Rows from block 6 of a small self-supervised image encoder, named by matrix and row number. Each number is 500 + 50 x the weight over its row's rms, rounded and kept within 0 to 999. All counts start at 0. Numbers have three digits each.
After each channel's rows are labels from the 100 images, of 14848, where the channel reaches its highest value: "top examples" is what is common among them; "colour at peak" is the nearest of a few named colours to the mean colour under the peak. Only what is clearly more common there than usual is listed. The data: retinal OCT scans (Kermany 2017).
# conv: 3x3 conv (model.blocks.6.conv.weight, 96x96x3x3, each kernel summed), inputs 0-95

conv.30:503542388434447484474441509463508435439440443440472536681391462455482535496430503450543511563564438492490422493437499506487551532485498459482494471438428498491463512470473471513508506547470518561535489598493574477418476495464575474428503562588504532431406487528516480449409570457513503524
top examples: finding: diabetic macular edema
colour at peak: grey

conv.2:435503360467477464481477479531485457490406475535469428494439468498491571433596456489528497497534471505469443434509491563444449594487449440466509487483430518453421434504456483477502538403407406403477454497538517452416422472482450422457434442576492517409488435507502479475400495493505490502
top examples: finding: diabetic macular edema
colour at peak: grey

conv.0:496483451560574517429536464454553479514452446424549463434459504550442459478446490518409474506417489485563536405479507436495405522461410604523418459523493494492506494487594534515525510433536405498515468473441561533576411464452472477484577494420486554469386546407457480438521476455554516485
top examples: finding: drusen
colour at peak: grey

conv.88:406491487630513482498567574477486573483520553435538509504494508569526398523545511515273501534470503469566458423386502517556433441507480554490526481450606467505447466527422453474484513490545512500485504505449538507602495529503452531508408489486517489525424470460492518455477474463497505475
top examples: finding: normal
colour at peak: grey

conv.70:470504458500473512475498490546544456562492535566526526517494525565535434470500521500504526544532553492503506459419582379494568475476510538397439494480545516480546520518453542500497469549485590487536473583471445307516469519562500605483541477493507515537488386475591455463471472496333466511
top examples: finding: diabetic macular edema
colour at peak: grey

conv.86:423509400487441477457461484470488491541393319493474551531472521482488516528461484516530456509544433519513541475553493505467486634480552506452513542459357507504545483494457449554512555472494469487504481500468621467470391532481385528512488501457489462524543462481488414468488479425589570471
top examples: finding: diabetic macular edema
colour at peak: grey

conv.77:431547417474545575497469545541463517519440495519461488642369499512421481459450487490497516513464484448466482516539622576502517580502469526455428458518513516483432461479498439490512421583547455491463417499475598503468488477608480543430443519552432565494523469508498515478433466547572612507
top examples: finding: diabetic macular edema
colour at peak: grey

conv.76:566484419501530437552526543505597538457476487532548474574418473500525498511412486554567561541576486480581515499551522545474578468548447553455544536523519499460591462371424457472498548531471603515469498630467542516482524488552498556530496512509471478561555466499522493404415471491435591579
top examples: finding: choroidal neovascularization
colour at peak: white

conv.17:521457543503479536458608477451551549446539492520487465516528426551411528615436407546644469440499483546538569505523493544501454524502459519573514409484453463484552446444440555470505504477515575567512455412548441514536566427474403503476570522547510495541408476471547474527508487507562531404
top examples: finding: choroidal neovascularization
colour at peak: grey

conv.47:577497390487485505450551481442478509487434399573518521521412512409488459483429504513396497480605467485516496465481493434503497603564449549457581484484434504493526484677466575499524525538610462562477498527490550461497499528527545493527459537388490538529549454494542510576551476485480522468
top examples: finding: diabetic macular edema
colour at peak: white

conv.20:396484541497550438482496560445467505524458470553502497551419496505460501467462493501436484502504517434466436524528493503486424510488568489413489536481438518513484459527557559454491625399359518501516444426429577581460425588495466523551385553553485585471539477462542419519474408516525507495
top examples: finding: diabetic macular edema
colour at peak: grey

conv.38:542525351492503458480467447516476512548346389518428496494437453476521577533443511500534550467656475481445529475483522466476523518544507446530531412447419481456458488494481437521475557486480484416430491464461462552443446479454393487459496405536469476436482492507478575522498527470451484553
top examples: finding: choroidal neovascularization
colour at peak: grey

conv.60:471580485588466417489546498527530543477531551439536514473517509517680507536504547522543464514560561483511498453445453444535476482484604509508552478500594520508485492486488450555529488451458548473664529657494469512541520482531525506457593489513505470522448434562521511498493533432501396567
top examples: finding: normal
colour at peak: grey

conv.65:505462410478470499663400469478438479481500489495454529470508565491585527447523503499488524435552537512453454487471477490555503424545500468498496424490575530434439553414450378545506506431548454499488509511487434456362487586422566538470488530548472503419525543548535609461457538501506500474
top examples: finding: choroidal neovascularization
colour at peak: grey

conv.28:489432564443449548440502513547584576422514513541512497538475576466488517501564502438533396526493540437489518390574589476504440573541522563493558511550512503472564623503581505508501489536475483480459491586521519373489486469549527559384479506489478503452397406436463532446472541475507499521
top examples: finding: choroidal neovascularization
colour at peak: grey

conv.41:486492485534494496553537574410485470496554554502499576541487449570510514482470507424362582499428491462472466490478499545516483386463592473528520393503517480513486482386507453452467479463526551548554481479464481512544575489470535500427392543482543585483515482520500588453416400511581562413
top examples: finding: normal
colour at peak: grey

conv.37:551453498580542483521443607476589618468480540550505524509456510540523426515566501500485524558504518482498496397433476454525490448521595529508601463532453492474514545471612477511520532431523532485450436610562527491514529534451537429446457468492563531450485428418460586403394483463469524498
top examples: finding: normal
colour at peak: grey

conv.26:488442453498566476471523477427494466578506549453508490510429543571489442534396497510509528509395432551448501500551484591497531440526449587564523407571453479482471500442505455498529484537417534521469510514607406481498474391462638501448428550502505428501523579472465476575594517511504510516
top examples: finding: drusen
colour at peak: grey

conv.49:488498495471499464492398458489444456499505455515542525458467535511533491464522373472471467412483510483432514450431448534481494531500436463461491460489499633482553464460430463557389459510543442380516485511457475422407448568478525519454601564576457425450437541405517569457456455505497560491
top examples: finding: diabetic macular edema
colour at peak: grey

conv.71:607477551450499549408508501501512562604514540369501519552536534527458547417443494447444538480500487494524499506625495580529480408413581506453435508510594509475510601477539466497489496507538455543517523552516488420493499487571499426521551572452482388517532482474456460513474531470574598490
top examples: finding: choroidal neovascularization
colour at peak: grey

conv.57:452477427525511486510582516393470483532548490539499751494533469511496468475484512500401466453448472493516481447518558537494454504430517494500536467455538584488538462391511455503467431531495488470501506499448514493396499431463473499441445571504427496480481549486546448461523393555567524466
top examples: finding: normal
colour at peak: grey

conv.33:507526477516479472498545580470533474495521476506535637600525564540487447452550511445397535517447428513406499472443556485556439509470564521578567453401453485506543475401548472570547481491514523494555447460457489497554484412481446511465394533456547522607470532478530588543483404527463524461
top examples: finding: normal
colour at peak: grey

conv.89:554475450500474514482565533446497508508532477521502685553520413461445509522449442467419511491468445387490517476576593517429449464460545459546514475453503476490528400345462501495531474549525505457519457495582543538552520439472483453473451502429512497489518462445546498514545370515560454508
top examples: finding: normal
colour at peak: grey

conv.46:473486487497502540454509313566471533525522491478522459478522478593519520514495533608562497511569461581470463485469536450521507487437362655474450524527534465579440522404482482499502488508559518506552417560475512487508467489458518460476583464482539499500487467418505509440429426416537548469
top examples: finding: choroidal neovascularization
colour at peak: grey

conv.94:501548518461464509547393428531518520460440491479494421496481516515502520486564502482527418416556532519490538470528536476410564598492398525473512580562510565481599541476536476478524539472476456534512432535503510483387409610564521528494643506513429503395496521477517417528545523543520552438
top examples: finding: choroidal neovascularization
colour at peak: grey

conv.1:530446486448451471479473473502485538435470476640472507570470530518486465431617469438538393473466470425506536507602541492447478529550463467531588492487450477412492445511449517498502491590508475506423498532598421447436489555588529502502348510478456541477507460466537529451511542479460596485
top examples: finding: choroidal neovascularization
colour at peak: grey

conv.13:622569490458429527551413497531442494443573533486433393539547441530482536508497491450442548538511550426459441467599531556533533427462575468512482475504511514468452461479441415494477433477529543487492498530517457421542526588606575534465463542412561447499517445437606539497484532463564507518
top examples: finding: choroidal neovascularization
colour at peak: grey

conv.35:509448477481518484461549452627430397505495450500546505444547554526487613407558501489518607451618452572539446511444370465485461554542510511461462469457474514534495450455409464494506482473487499498567603465577494479498524495487528574528447514514492484460488550527605449456447522452420490471
top examples: finding: choroidal neovascularization
colour at peak: grey

conv.75:459576433546536449519403527524475422549407467474492539555421461546526506550537552554436564539500496456518451500407449511522574498528534533483482483530433522548545465480528443535489479455478512466528468576516635482604383507407519510534498452527522582569430618497575548473480536519447466498
top examples: finding: choroidal neovascularization
colour at peak: grey

conv.95:421457398484506509447516471544454572501419369471409519478508509470515498537503548525514517517412519459610509516558473457513361468493511490471476642603510564461498458414489366494521479527491520476497447483492466508474441482461446523513469535509504475551495524445539435511520550501456483630
top examples: finding: diabetic macular edema
colour at peak: grey

conv.90:547498490492488512542447521619453456454429464461462572498508533510522497427520547456455470405482499481409512459468471498521530529503485506455483476516481416479476462453422556386610489446522405625482488479463494454391422574432476475448537446414437471420434480583515560468466549477507472496
top examples: finding: normal
colour at peak: grey

conv.27:473479447439507423548587474395484440471528472396508528519494442540470495458528498490656556426563421463484483567428583497481515461473567495529503487509451503489523461468549479517507558422519481520536487485545504501465557483339466458484654505524456472460538534514564485523488461570479453428
top examples: finding: choroidal neovascularization
colour at peak: grey

conv.63:401588560509504455456579414479458520512459421478493468501401495419545534589493489509493535506573494455464529493497527566433580557497480482358499526448388517533487469566434553498525529474451493507539522499464584506427493443531521514467562481560461475474456460514550381517430613442519462502
top examples: finding: choroidal neovascularization
colour at peak: grey

conv.91:492461493466540512580406500497475486471488478571463498435535488459418506442459492457502537430522499485526505499449540476486416514601503498460465512571504525436530529473503560471471561490504419452393435418572544594434530586453534507495487519496453533414689547492447477550514458510492549385
top examples: finding: diabetic macular edema
colour at peak: grey

conv.82:490477439504604594496508491521534413410537540529554567546474519529516433480495528527499542544488465565562457561479432449520485533580468598498455505520583533528397498494326469513533489561488495464461557484519526524500492480570502582634476501528529478498562562528414481422452519510433449485
top examples: finding: diabetic macular edema
colour at peak: grey