From a checkpoint of a small self-supervised image encoder.
Model: 2.31M parameters, 48-pixel images, arch vgg, activation gelu, depths [3, 6, 3].
Training: soap at rate 0.004, 6700 steps, batches of 512.
Data: trained on retinal OCT scans (Kermany 2017), 49215 training examples.
Rows from block 8, named by matrix and row number. Each number is 500 + 50 x the weight over the matrix's rms, rounded and kept within 0 to 999. All counts start at 0. Numbers have three digits each.
# conv: 3x3 conv (model.blocks.8.conv.weight, 96x96x3x3), inputs 50-59, a 3x3 kernel for each
conv.0:444475465457428421434485497555607548536621460508527457498482506500438482412572414445425495419453518545532449487556503465497512513527524526478480555495467581465505531470569479442507482486477474480492432449454473461436543596518474475525585436516390524424465438504475547541
conv.1:473552499518493487513465515504465504438425546577495558550519451441500493421458459569515515477522519493480530490473549437393463509518501557477461510545537492515477520446416426443518508464463527506467540494506459517515456499486498469459420465450432431461504552430459475521
conv.2:518509525519474506501516511436533475534537469503528460544527515504467541518573556546477551518520553518522533511507578480485573489582455532437507476542522483477507532557606473512506611614559540465513522516474540456529512559539601565436494488421507507473452427476401439539
conv.3:465408450479470514505497487449501414416516408526547537594553640618512512489533560462542540587452476557543496503482524559416607506549465541519536477487497497436518572449557545488571543455497487455492446499482505488500434396464491402438469512554439569397503509557572526439
conv.4:518499468505516489516469494531540488491548501432483553525570468533434551509476612564549519504500562510482499472508484450475436462416495492529433535488419551411446502485506448481404531309392545497475554456544484544504625523507553508489499504519409489461531471525517499480
conv.5:482492498475514493528517521466552471486722422479509410461500521524518511583536480556489487441515567640479537512568549464501522546471472510520490570520373578463484483440468553521436500523485518456547544457494500492465479482469511588498488491491370372547466589540493492394
conv.6:519472467514469512511475493440475531504513450517522510511514471500492524488542529484510455511462449499456501488474498452543480493508492567491552450478445535449490650425683546564510577591559449530490509490494482505498504504440458477494469459492517449462480446536466548531
conv.7:526471487517460538450533505443531595533531471485478450529515474512400521434590493480395503455414549454518432495434482411577494451395474558514500496502466550432510470538520580454489505544544538456523442545491501467488548454579503419530496469502374408493467466449571438508
conv.8:548478498557435538549478528480523503543429588493501516520535580494573538494559502515435452386524493565439533509522564423522457517545535508456457496487429553522440452557442560424592604502544547484483553449518502535449536448575542556510531467478433442483507384465423462473
conv.9:486505473433458491495487496569497519444479426532536446503518527535513468512462516504475499602515553596567513500451529473483485491558522558542489518511529548525413511399506539438558466528495509442501430491440451535457600507483440458520670475484549497481578620470424437517
conv.10:475537536460467473474510494530508460459581526480438472537452475489452561503536482515463418518423545439489518588482462458535582533559471546465496546484480474566464456529446589501511467489520491545449474546505510486466506434614570513493490505513437516505494511510416526414
conv.11:559385460491489432485484452518514549504542452516486503520491509460524480497498506559466595470568510590471505547547555601497514476525625500452554478587425535529450490541485492578474575486597486453459471495402469448485501532551629474639527496483454505569509543517480502449
conv.12:510489425503469526516451503516472516453590524455594429470607433560480529472507563515566458490388607420461503474513514528481520521453443604427514510485495503429453479509433446480478495540482476493513485516513462552512546557507464516539443413453415572533557531507567559487
conv.13:501526423472465492485445505498467489466463525488571421548477513437535537469545517514532478556386477440410428425507490483469530509433557543492440492518462482469476528505487477547483569502575518501463518476511566476465550469494479489512468527481572458529494554475469465548
conv.14:492558545488596531551518548487466502541408503546460492503483577428531421570469539560593510549544577493486614528470547459538482475481554516462460547524494525571559487507533545496507512486533538521492522508565531538543486523491547517492418587525579492459451476620543551507
conv.15:470545486465519531451552522512583462528377495491462506515500576474495522421556493488391531493536491500527582566473532458425398389443598445432585523456516561422457441573490465596440562521452419543487463503470435550508514458463554615514473435532391443381417600459368584514
conv.16:517568532565488579549554487522461521477436564493525462521459571464538500570484479515490564485509518536459541511517458419457548501479473504599584588509525544469481508519523474480430592509545540504538591500574568495545556578462549513508505516515515548537515460585511454526
conv.17:485513457501506508481497544524525439463529566434378517503524515504598509519555528521472473460503499591412532496517522391411477500474508486472593456494367595428526493587530477479422437568504514491461483550431507514509471502489549493542512440524485508464407386504406466459
conv.18:524562571591584492528578531531490502540425488456502475485510586606510545549533540539485527500416507485466511463553539453523476558517505477526415449513482539427428579492537392515436559419464544562456518576520536548552556510433551518603544465419535460530548440555435523477
conv.19:555495537529511546473540503511471391495455467452491520497517511469521559544519479559422549574499431512513552477525422483544468534519436590466537570553463532514480518464489477455505483574456514524536525519551511497547426477494497418419415436471590487594540529421482471574
conv.20:519483459490462495469519466463510501441562447511453464558464515531563493524459534523521496511545505558494555488440507493465488490477504549532470478548503480474516519394569498522540523543444494453502466476502511439471447557558491520542480526459442468527466547513472388572
conv.21:463439486489410571480559480443507450479462492428510483504573578533534500545505476513459509451517468487520466489479462486470497441498500547483503470495506497517493520457513510523480489442471532480474449538466529514471474436486503500477467498529455428568538415513511563454
conv.22:510537542506484511531480498505536575462505572600507406535508609530541453552452537505528554456531500570447483572535553641538470447532614559566443493507518520489473599487512488568519614572506503511491475546478543481485574544557532626564602491519434431540597469518474566509
conv.23:424499466492432484464534493453490501458584458399477501529567518509581511559499417541532582545524485596500509619558460548479512498456568481475438495460486454503462555548445426509481436441541505456474444494495456532526501532523586608559450556511490509499451425389390446435
conv.24:506517517443572443508500477442585517537516528586582515510382519422446481471428438479492530562506530570533464511495504489464518533535553502517525532544585533529541592472527493492477473541487477554451516482463511520496469594476553502476491560563507510426515546524500491494
conv.25:326410353349352384380461405532474488505523448456420548500507544537513525492591476538486488483575530488507602546520458501507527522481498600540480508534564506508555499439511526494499540476582445303410349311344393325419524541511558472470481525475559429475497511542465540493
conv.26:500448486440516495465458530504666463415496517403533453583535519513516522496570481562517550519476523540486536447560502532515424421474549609476506545507444527467463473510432487524491444536473483420541421456480486436514666500567438554499478462591485609489463502481486490452
conv.27:570499618565697560541551542459560506566568444516477457483457523474505475449497418516518464495485506469538509502484535524535481424477445567521441508518423494439511522450485515479544557540468618560542627585622577590551544598518527460569565537496519479373454562493515507490
conv.28:458549535550518563559498491447528655529537501427516423422526467523425534523495545481542556546582547588524464395553522459549520583523458521503538552495453497430466460504454421495596508539513539463507550465508416585512572558569523557568533486531436502593571617431549549489
conv.29:576552575569547453530607416458540436551498497408572514528509540512542532515579516510449512595500453493436547471531498506435571586433505535449450489504516442504476591593363614573517521615644510583489538616444501534552445545448524478432462519489507524455504442598443526482
conv.30:501463552482521489519509488430567516573450574498508475474527508479525443469420496509518504477495483479465531557457545506560574473458465510573455464491543562469480483480583595482482658566574505481513520500527515537481592509424421521536493531517457511490562490573546574418
conv.31:505528508502507507492486524400562474480479544469511492559517474550444442504383546592516555552517487467502514465507465487417513473481499528503609546520521502483484500523539524432467496521499521517500497528481490527498422492499450486449492412475457506473487536363462466544
conv.32:579463457476476516563400508503550544522490511532512487507516517450518522538451557501495525587515517607474528445527573529515526476444506529519463436598508449488511467503500527523485414429472507466518506483483546446486525482512447580473548559531502496453476540477454422448
conv.33:511495538546518514514504562473469466413457494445525416482564534578485476497506522492540557510515545599520512489576535509545451460533477565490520498497526560473456500538516481521491609492494529520509536537545524559500424484446529456479536446544500472521455557483446505465
conv.34:516473508545468493496517465441486581440548395480570387612492400566610524512560513516516477538523572493501541485521526462555469516530483501508435470509425503470509533467459472601425495552550507467496502484466468493530514563442490506567409466436590528685631571542544529526
conv.35:463432516477480490450544458557479519517518512485538453454494562430523463474373484460505468511463434552502558493525502454524486422599448621563453539547559555499538480523435459578467538503494486467474504517480528488482578481490488538515525476500457518429479469524360626576
conv.36:494508448521471508532482432420584439544535543538525529529508562520532506534603601544555530545519503568518599579588708614526530574598614500559491566476580467583472489444570545500538548586542523471513503486467492459524534563454514439600557494579542556605442631618484477446
conv.37:494443442484518470492518435529410517438529436517476488470524471438504456471456475522503529459474455511498434566491559535523524469574507556442551513547502534511518570505500565506526496485572485431479462458445519435462540503449548520541504569397543434491504473511573492558
conv.38:538487571559484486492575470541510567542604469459575486499400490489464453383493427466460480489509469501484448517568472455473477546483469543479474544470511380546561482467505554539533518501519615472598589545570527551579545527542605450515504491479444521463503470477475494444
conv.39:451602564496496562492570484476590419492466491456490423536526545503601422516425583500580518555482560576471519431484513578512497482451577611460464479528489477440542524536431410471496543434503571504520548518595521520549441449551548400409460476493498468461446465471434437580
conv.40:501559509511461570509507564499508414482508497415456462551505483457554495463477499467473463527454476533453517473474493444446515413441446568497526601481432485520490456495453421542482481406469517488525526469528542504496541490520546480465527570452500452427444607519541451575
conv.41:491508428520481442451516439549525618537623550514517454520506529483544496479445480477508404519517452473477513405680402478507446489487556525483365494503386475484463420548497474500431597417509525510489522453495468555450529590525563554565590544616403364401438426511516498424
conv.42:501473520470518496520492515486488483518455516569557503434464477536466561571491540407623468572512471548453595545475525492501535486497472509544541459524569553548462548522521552478464519501481509575520554450525471527481501511489536483550514472499551530518501437489409501462
conv.43:468568522545546508519475547470527439362498475451487485432545529461478488540581545467438526486482424456465504480503440447531529422509556483544527604556504572553395441480485513538482571574579531523499479545523487544524587550643601567456483584514515577532500539430493494498
conv.44:520535496541449586504475524427510441489424559520428494531573509521414514513486476493513480512445500507484543512549553603499511496527626411508492463473446478527519520513561496475544544511499511551527569505546498551513476449487434562415459496448491434453482523547499527496
conv.45:541466485465530449522517446496480447409529426491444434422524482493491408436423526469467447485507454519403541477464459452537496514459509641558548604534559562531422491457530514441464569498488520432506517497463515463448531515586501460513496436497432461389406419435472456496
conv.46:501529561507540522533488540558481489482464434432525472456611666542505520499467570506474541447561502563496522498503496447454514462518548513460458427474476593470498460527534526468499524614438486512536498517530588516484540529377503416477430557505446433507655410420478607532
conv.47:524527516485531521511480531454504560574500402499486452535495582514511539537525493541570472558448510533472587550525460495486553560450558591417533525512427448455534559547502561480529566518490480531495486542513525432581515649569557547465453502467519527520441485469541431457
conv.48:532486510468538506510477536512481599436513570422531384475437513365513391463359487434410511526467479451513536563501578519474509450444450565439527488481512526476469473472552479440408505461471514554504453568482477520483524576581588585530429528555519479459431432474485498566
conv.49:489463498516482498512466501510496545449495462506513463550558528439579518543472534519553550532453475482403550557531470595431542497518563550449502461588440511459495485525551568401459442567541514481483499513503506554468588491531514520522506535520511495503460461484490513538
conv.50:563491493590470506514570502441542467446503461431514406572458492503489521442575507590538562486508483528519465409524530514480399436499517543532476520500534488472516492484452430510548568521525535498486471560523497505509550445512457616583557480502511531522564451576502558517
conv.51:492518447442492490501488464493381438545564540477533474483570559574474483537485443561543543559463514485434403534404533554531594536493516536504530529519452441453448463468477495555432556531517420515477464430467455456441607489518577519440527471477588562478461498472573427467
conv.52:500473508521536492467521528599362547507523569498512479486455485421506492532523440545603560501547494552444577503547445457453619466468440489454531490508450498526509469444518526411468517575476510481536516457532523495499557488537602437580433528438451602579561509431489353524
conv.53:619648633522574623649535579495461486488477569452514449503528509515478528531535517512440602531519448481568488437540476536494552533525440555474463542476424483457491491478529464489522497565493554675612677663626578582632447508497556491519515443550482555482575451526483503487
conv.54:439575500472459541501493480462515455609464548510541578490461488437504395504514534489514555496500426480413510497496558499545571539491476464495556539427462427497501596521487543543549480621589495544477514503524452504484501472546530410438462486473495484409512493496415503484
conv.55:477410554432502484507472461430452546592499525463500398586525587540529580437554450406439465507495442481495502486508537481510499442467472440421468483485523579442521535536591561463463532442505421468508427468502457445539482429450634488426490505504506451472485587553513543426
conv.56:480541523415586514462497553530524526500496495542527450484513502571474463499495529409542438493463475531480540487528462449539499557513516586528384617497438505549508533461519551564493473506546469538493490478579426498554549510453475465510661585471385424418483424502551423453
conv.57:503498497508552474477489462479517458486521483518490497589558603530580548494474474532522552539448542507539518503418536572472443500533523508486437469446488504466480556466567381508365532500589477512490488496480501477504479522455521400541499493497482399528493577509552448594
conv.58:521464511494475464538484500540577566613509578537527576481542458513538456447447495545596529524503530568456499502422479592441494512511600571402527530514566548457507607482593555426492541507563492553432516475482532438494459514480563500583521553582482508477441431357402412454
conv.59:469447491493480491499506482470557493494513521514500475524521532451512523531439523508492492396507460499460484435572471449445472474551491450555443552485433427491528542521493476484485511495552465508501481523503460518484495467543565507560465413472393508415442533450507502486
conv.60:511486494490515411461475491431459474457483465504505549525542486516480451525484472572542530497431506445495485531546405529455482499411605550462467483459538479488573519585597517453447572473467456545497497481453492495495459463513489494458501560496607609697607724636593445482
conv.61:529535510521497510486553464516479468502509540483499499506512531436470410441527466555535548500477484512526497519425529471463437531497501493514625488487560466532494529414495476523402467500485523502525546532466545478516464492492508424491521555527476499463410471485594515503
conv.62:567515520603552508529562534518447456500503473491511506509493472535466473448553513500516463446507510500419528513501540452533426455496503444541436484513510509451485509391517485526575528542412477594539558522611535559561502474313544497518461524553415403485468493580499467456
conv.63:545465531470533545535500481517540530481489533466491441488461504481464564506569457523510528577500548515464578498576491519460514512486559477514544536491558523493433507535606519468478532545577507508517507513502511500514529388481470465419396450478484528552527539444502447502
conv.64:469649610636598557636561545590413538447542563512513476528513539443478483498465571492531474528411555490487469508506563502422500556525472537451450547512382484394502563524473520502491460589486624564595622612663591627580545513431399404574613546552468492542514494498481497523
conv.65:521525523505516499478539514474492491492488436488463510498443512483559504487522502509558533523537494598503612547447492499492492442487484560595526594508485486565554561516470500450548435513530507504567512498528510498494508458463414459452402500480565467429428429466508439450
conv.66:499450511495486482543493481509476505465515501510526442562448557523522536476579473566511568539442522556541481532467532457523514450517426555543432511522469503472470609447512441494540483527513527482507520471510478535464543546501472562486536483485453573466585515614555492475
conv.67:555444520470559455533474515437605459496458612454445431471460467437512489571444471519453464449528508555459472524466472500379495440498575550571447515537495557480422437547472521392492570480480476527520527515513483546514594516417577520535502489495461521506549429486521525436
conv.68:501523544487566479513519521434498536574494485461479383597574494519501543470556512472568453494496414473448561533542470538532512417461567457490490470516442514484415502533475525530561477595522481591514557487521537498504471523482421498446533522480394491508573503479482502518
conv.69:492514585498531473489497565513463503472537445452506479498442536440572364438484491442498505496531428510375581481516533568536516546533554573496456569491552476541546490525488495479501581519542504493484518470521506531469382527471420395442500472468442548502445469495551435512
conv.70:511413580476562485469560482384460496481511442500498531465483455550532529540481524494515563549438481581469441468445512470495547455568580519570425511458521573577449520468503464441572501482465509527477510475472489455499530510490462567548515502488657543602555426548590484426
conv.71:481533532519505524571499490468555466534533534499581467503484509470537532460502484567559567522522518544504529541523544460573521454535527531492491535518490651451483481465375443539579532442460530502524527528487471500526515405497487493461451413441418421441484431553403437516
conv.72:538537549560573515533531555471521540508495522502458448613573486536571474468489496487457515489499440547489492490456514512342485532495532558443409492483377460530524516477480496513451529437571567520477552521578502543533496503448469518475507457435552368422537484432492593356
conv.73:456537462497536494513519468509490492503565462550539430463506469462467434494462526551493524523529517490451555486535423497470531475578558522490472483472555482544468424456464492460434419469451478531456523484486510471520499508567574499477552510472483407515510502531515492485
conv.74:468534558506565518549528517516449499499519487443454427597620578525542563529529514503465509512508487548469540432480398474529489584427519496532406621427511425548489553514437405512489536472542495493522557461528498514540484563596485560490503518519464565495506467529484518426
conv.75:489564480564491478496527474469513460416456492477522475485585509516545525486578517545630503578442600547570515508466484454431489523495487597522406534465496529497512469434440477487413455509534477529478515510502457565462461467409473485445555425521407487446460504499441430520
conv.76:541505542570519523525556443428498458437466444387552446500485574511503455480460488489490460515463556579560542472599483443483545501399476523587483538485520545572479470474537415482436581417475575499479529506537534549499463493486548441468494468571473496533471593549544465531
conv.77:548431487438491526489507473504502472495470479413509536541503471462514458484527520461479485491495484572507510455562472515517538578469566486560546554530505531513512477634508494515675557639564448470520473500457485462488499468486505500423463559562528328524515494507477469521
conv.78:537426503471527506468512485523471586507555452429530482462491535527505450477462478580467488381554597553504485544519539441508490485515447492516498591471503468460494487477520484372464439433438507528468464522500516449507556499504431571442500442452475488492436464508459440385
conv.79:527431506480523471512452487480482531440523526516472477508473441500534547493514460588488488517499636520603465493470492443478507487590440551494448481526463492543529574550531473469502567513516436586479510489459480538454486618481550504547482454493559353524491500420371458452
conv.80:375341350400315336502334360453608446487517490570373585538488529534506565512511513488516568526503532537535460573501545555379528539471495577435475525528534484542508455615471565453546557519474423392347397242316441292349550436448380519588552488531560483463484488538529483481
conv.81:453480459517446498513454516415520503482523528536516525512432414512497442453479437427499390539524521528464502488463475499513423496445529421391470491538488524530463520529487497489486485406467526493487482480546485509546453505454511551498441468518520468506430557514402456520
conv.82:507510519514533474497557462483493466595578464497438608477533493435457436545476508464488528533448534557478469487612482474458550474537474527484478463497472486598499533537526555546535421571600510589469523524496522468512484461484595567456491524483461484590589489511351400419
conv.83:443515512516484461534447505563587575514552526476520519507431524470398486396505489552554549481499531549415521600532623561479608509539487510546466570436500476468511499443496517556500522509521547548449526524506467549517619567560465562553571476547481399523462518587588450507
conv.84:522464501536436506542569480614520580555549639507584456490481503449535472491533491425491477535462469408503539542579547511553533486554560470480464540384496486456562508517518565433437524506528534418521469517496538451563597506558476559520561535602482540525546457514445532462
conv.85:517520444531454536507564451474481444428562410493511461515482544471520500476574559565512455513487464555449511564459455525380561476499551456442417429460453491469496485444492455466434503561489516519482520549465568441533469539536560479474557404449447418437466510420604461603
conv.86:588448454527493511463521506605548496595539477474519606542538566546489453490566510501519391530537561501491553533483559524545585563515468463452452465480454512539468474465605484486486562480529528473545535514560609513512560422468588486544578465562592447446589616598552546490
conv.87:493448447441421519437487483460523471474514485459559357600622514475564598501545494537601538579536578506499604441518466518389539484435479571482445519535532506440472453521496472488407514452567413532446452478467502471506604578555552533556572463510474507561437447457546466535
conv.88:543522524573534513504566561537609552476556518569444552564486574512546525517540510469523564539514500579465508412422481420505474504519527575513509469521498525511484513471484496553467507450565492555505534467556515539545634652561626419615541580568564622681531473531461597399
conv.89:562530533553567481483595442544541547520575514429459466551481565519578506518558511576477488487542558551547565466545519532633497550475457558498521583525502537469542582537466544544510488586494561501495497578503549507520487524554546547548499474525409513487490494586449545480
conv.90:526492482560436516511489483515552544549589501466594516481539509500498521471497500564572506440498533503433512563557538485502530510502544533399541503532484467491461537543587608508520458519509504500491473551490491499503420536496530559561528407510506458475600435550480430475
conv.91:508526572511534547501551506508540436455483504508416467519460506471518518550566538503523517484509450454485473519470535578434535458511519493589489443460438497451517511479497438460506549397516490590481568503542519521505478581556532497497480416475544494505510433487552463502
conv.92:523498456525469535526527483444555461508460481382467473477545486481567508443612503530570618416533647433448408443601567443584637367455429557499517433568492426518481526533444485487508333566598509486482539480449512485489463546589473508519481479370378472664428437433489443513
conv.93:572547511583555542568509548499539479455493540464488513509521535476458487498488553565559515493511492490460553433576602503570495543507418628525479594535475523585525455458562483540507613508493562579502575526541541561489605515569580559406536472445490558478468558487410486512
conv.94:508486583555466595549539529490496582530547495539516534520452500449501417454489457486469501504418477492550533548480535531575506542529548569567577511491483648497482578534514493576478543508623525507571508585527576496522449540528538461436554476429428495491514453458498451568
conv.95:593549570522553609515535557523464488582487453480447565579496482485532523521461496510521478516510508528427519491502514528471543457486454465455521483410539502480389476471516526526498442538540591530618569630553545528645469568508572496560516478487430509557525477484476469537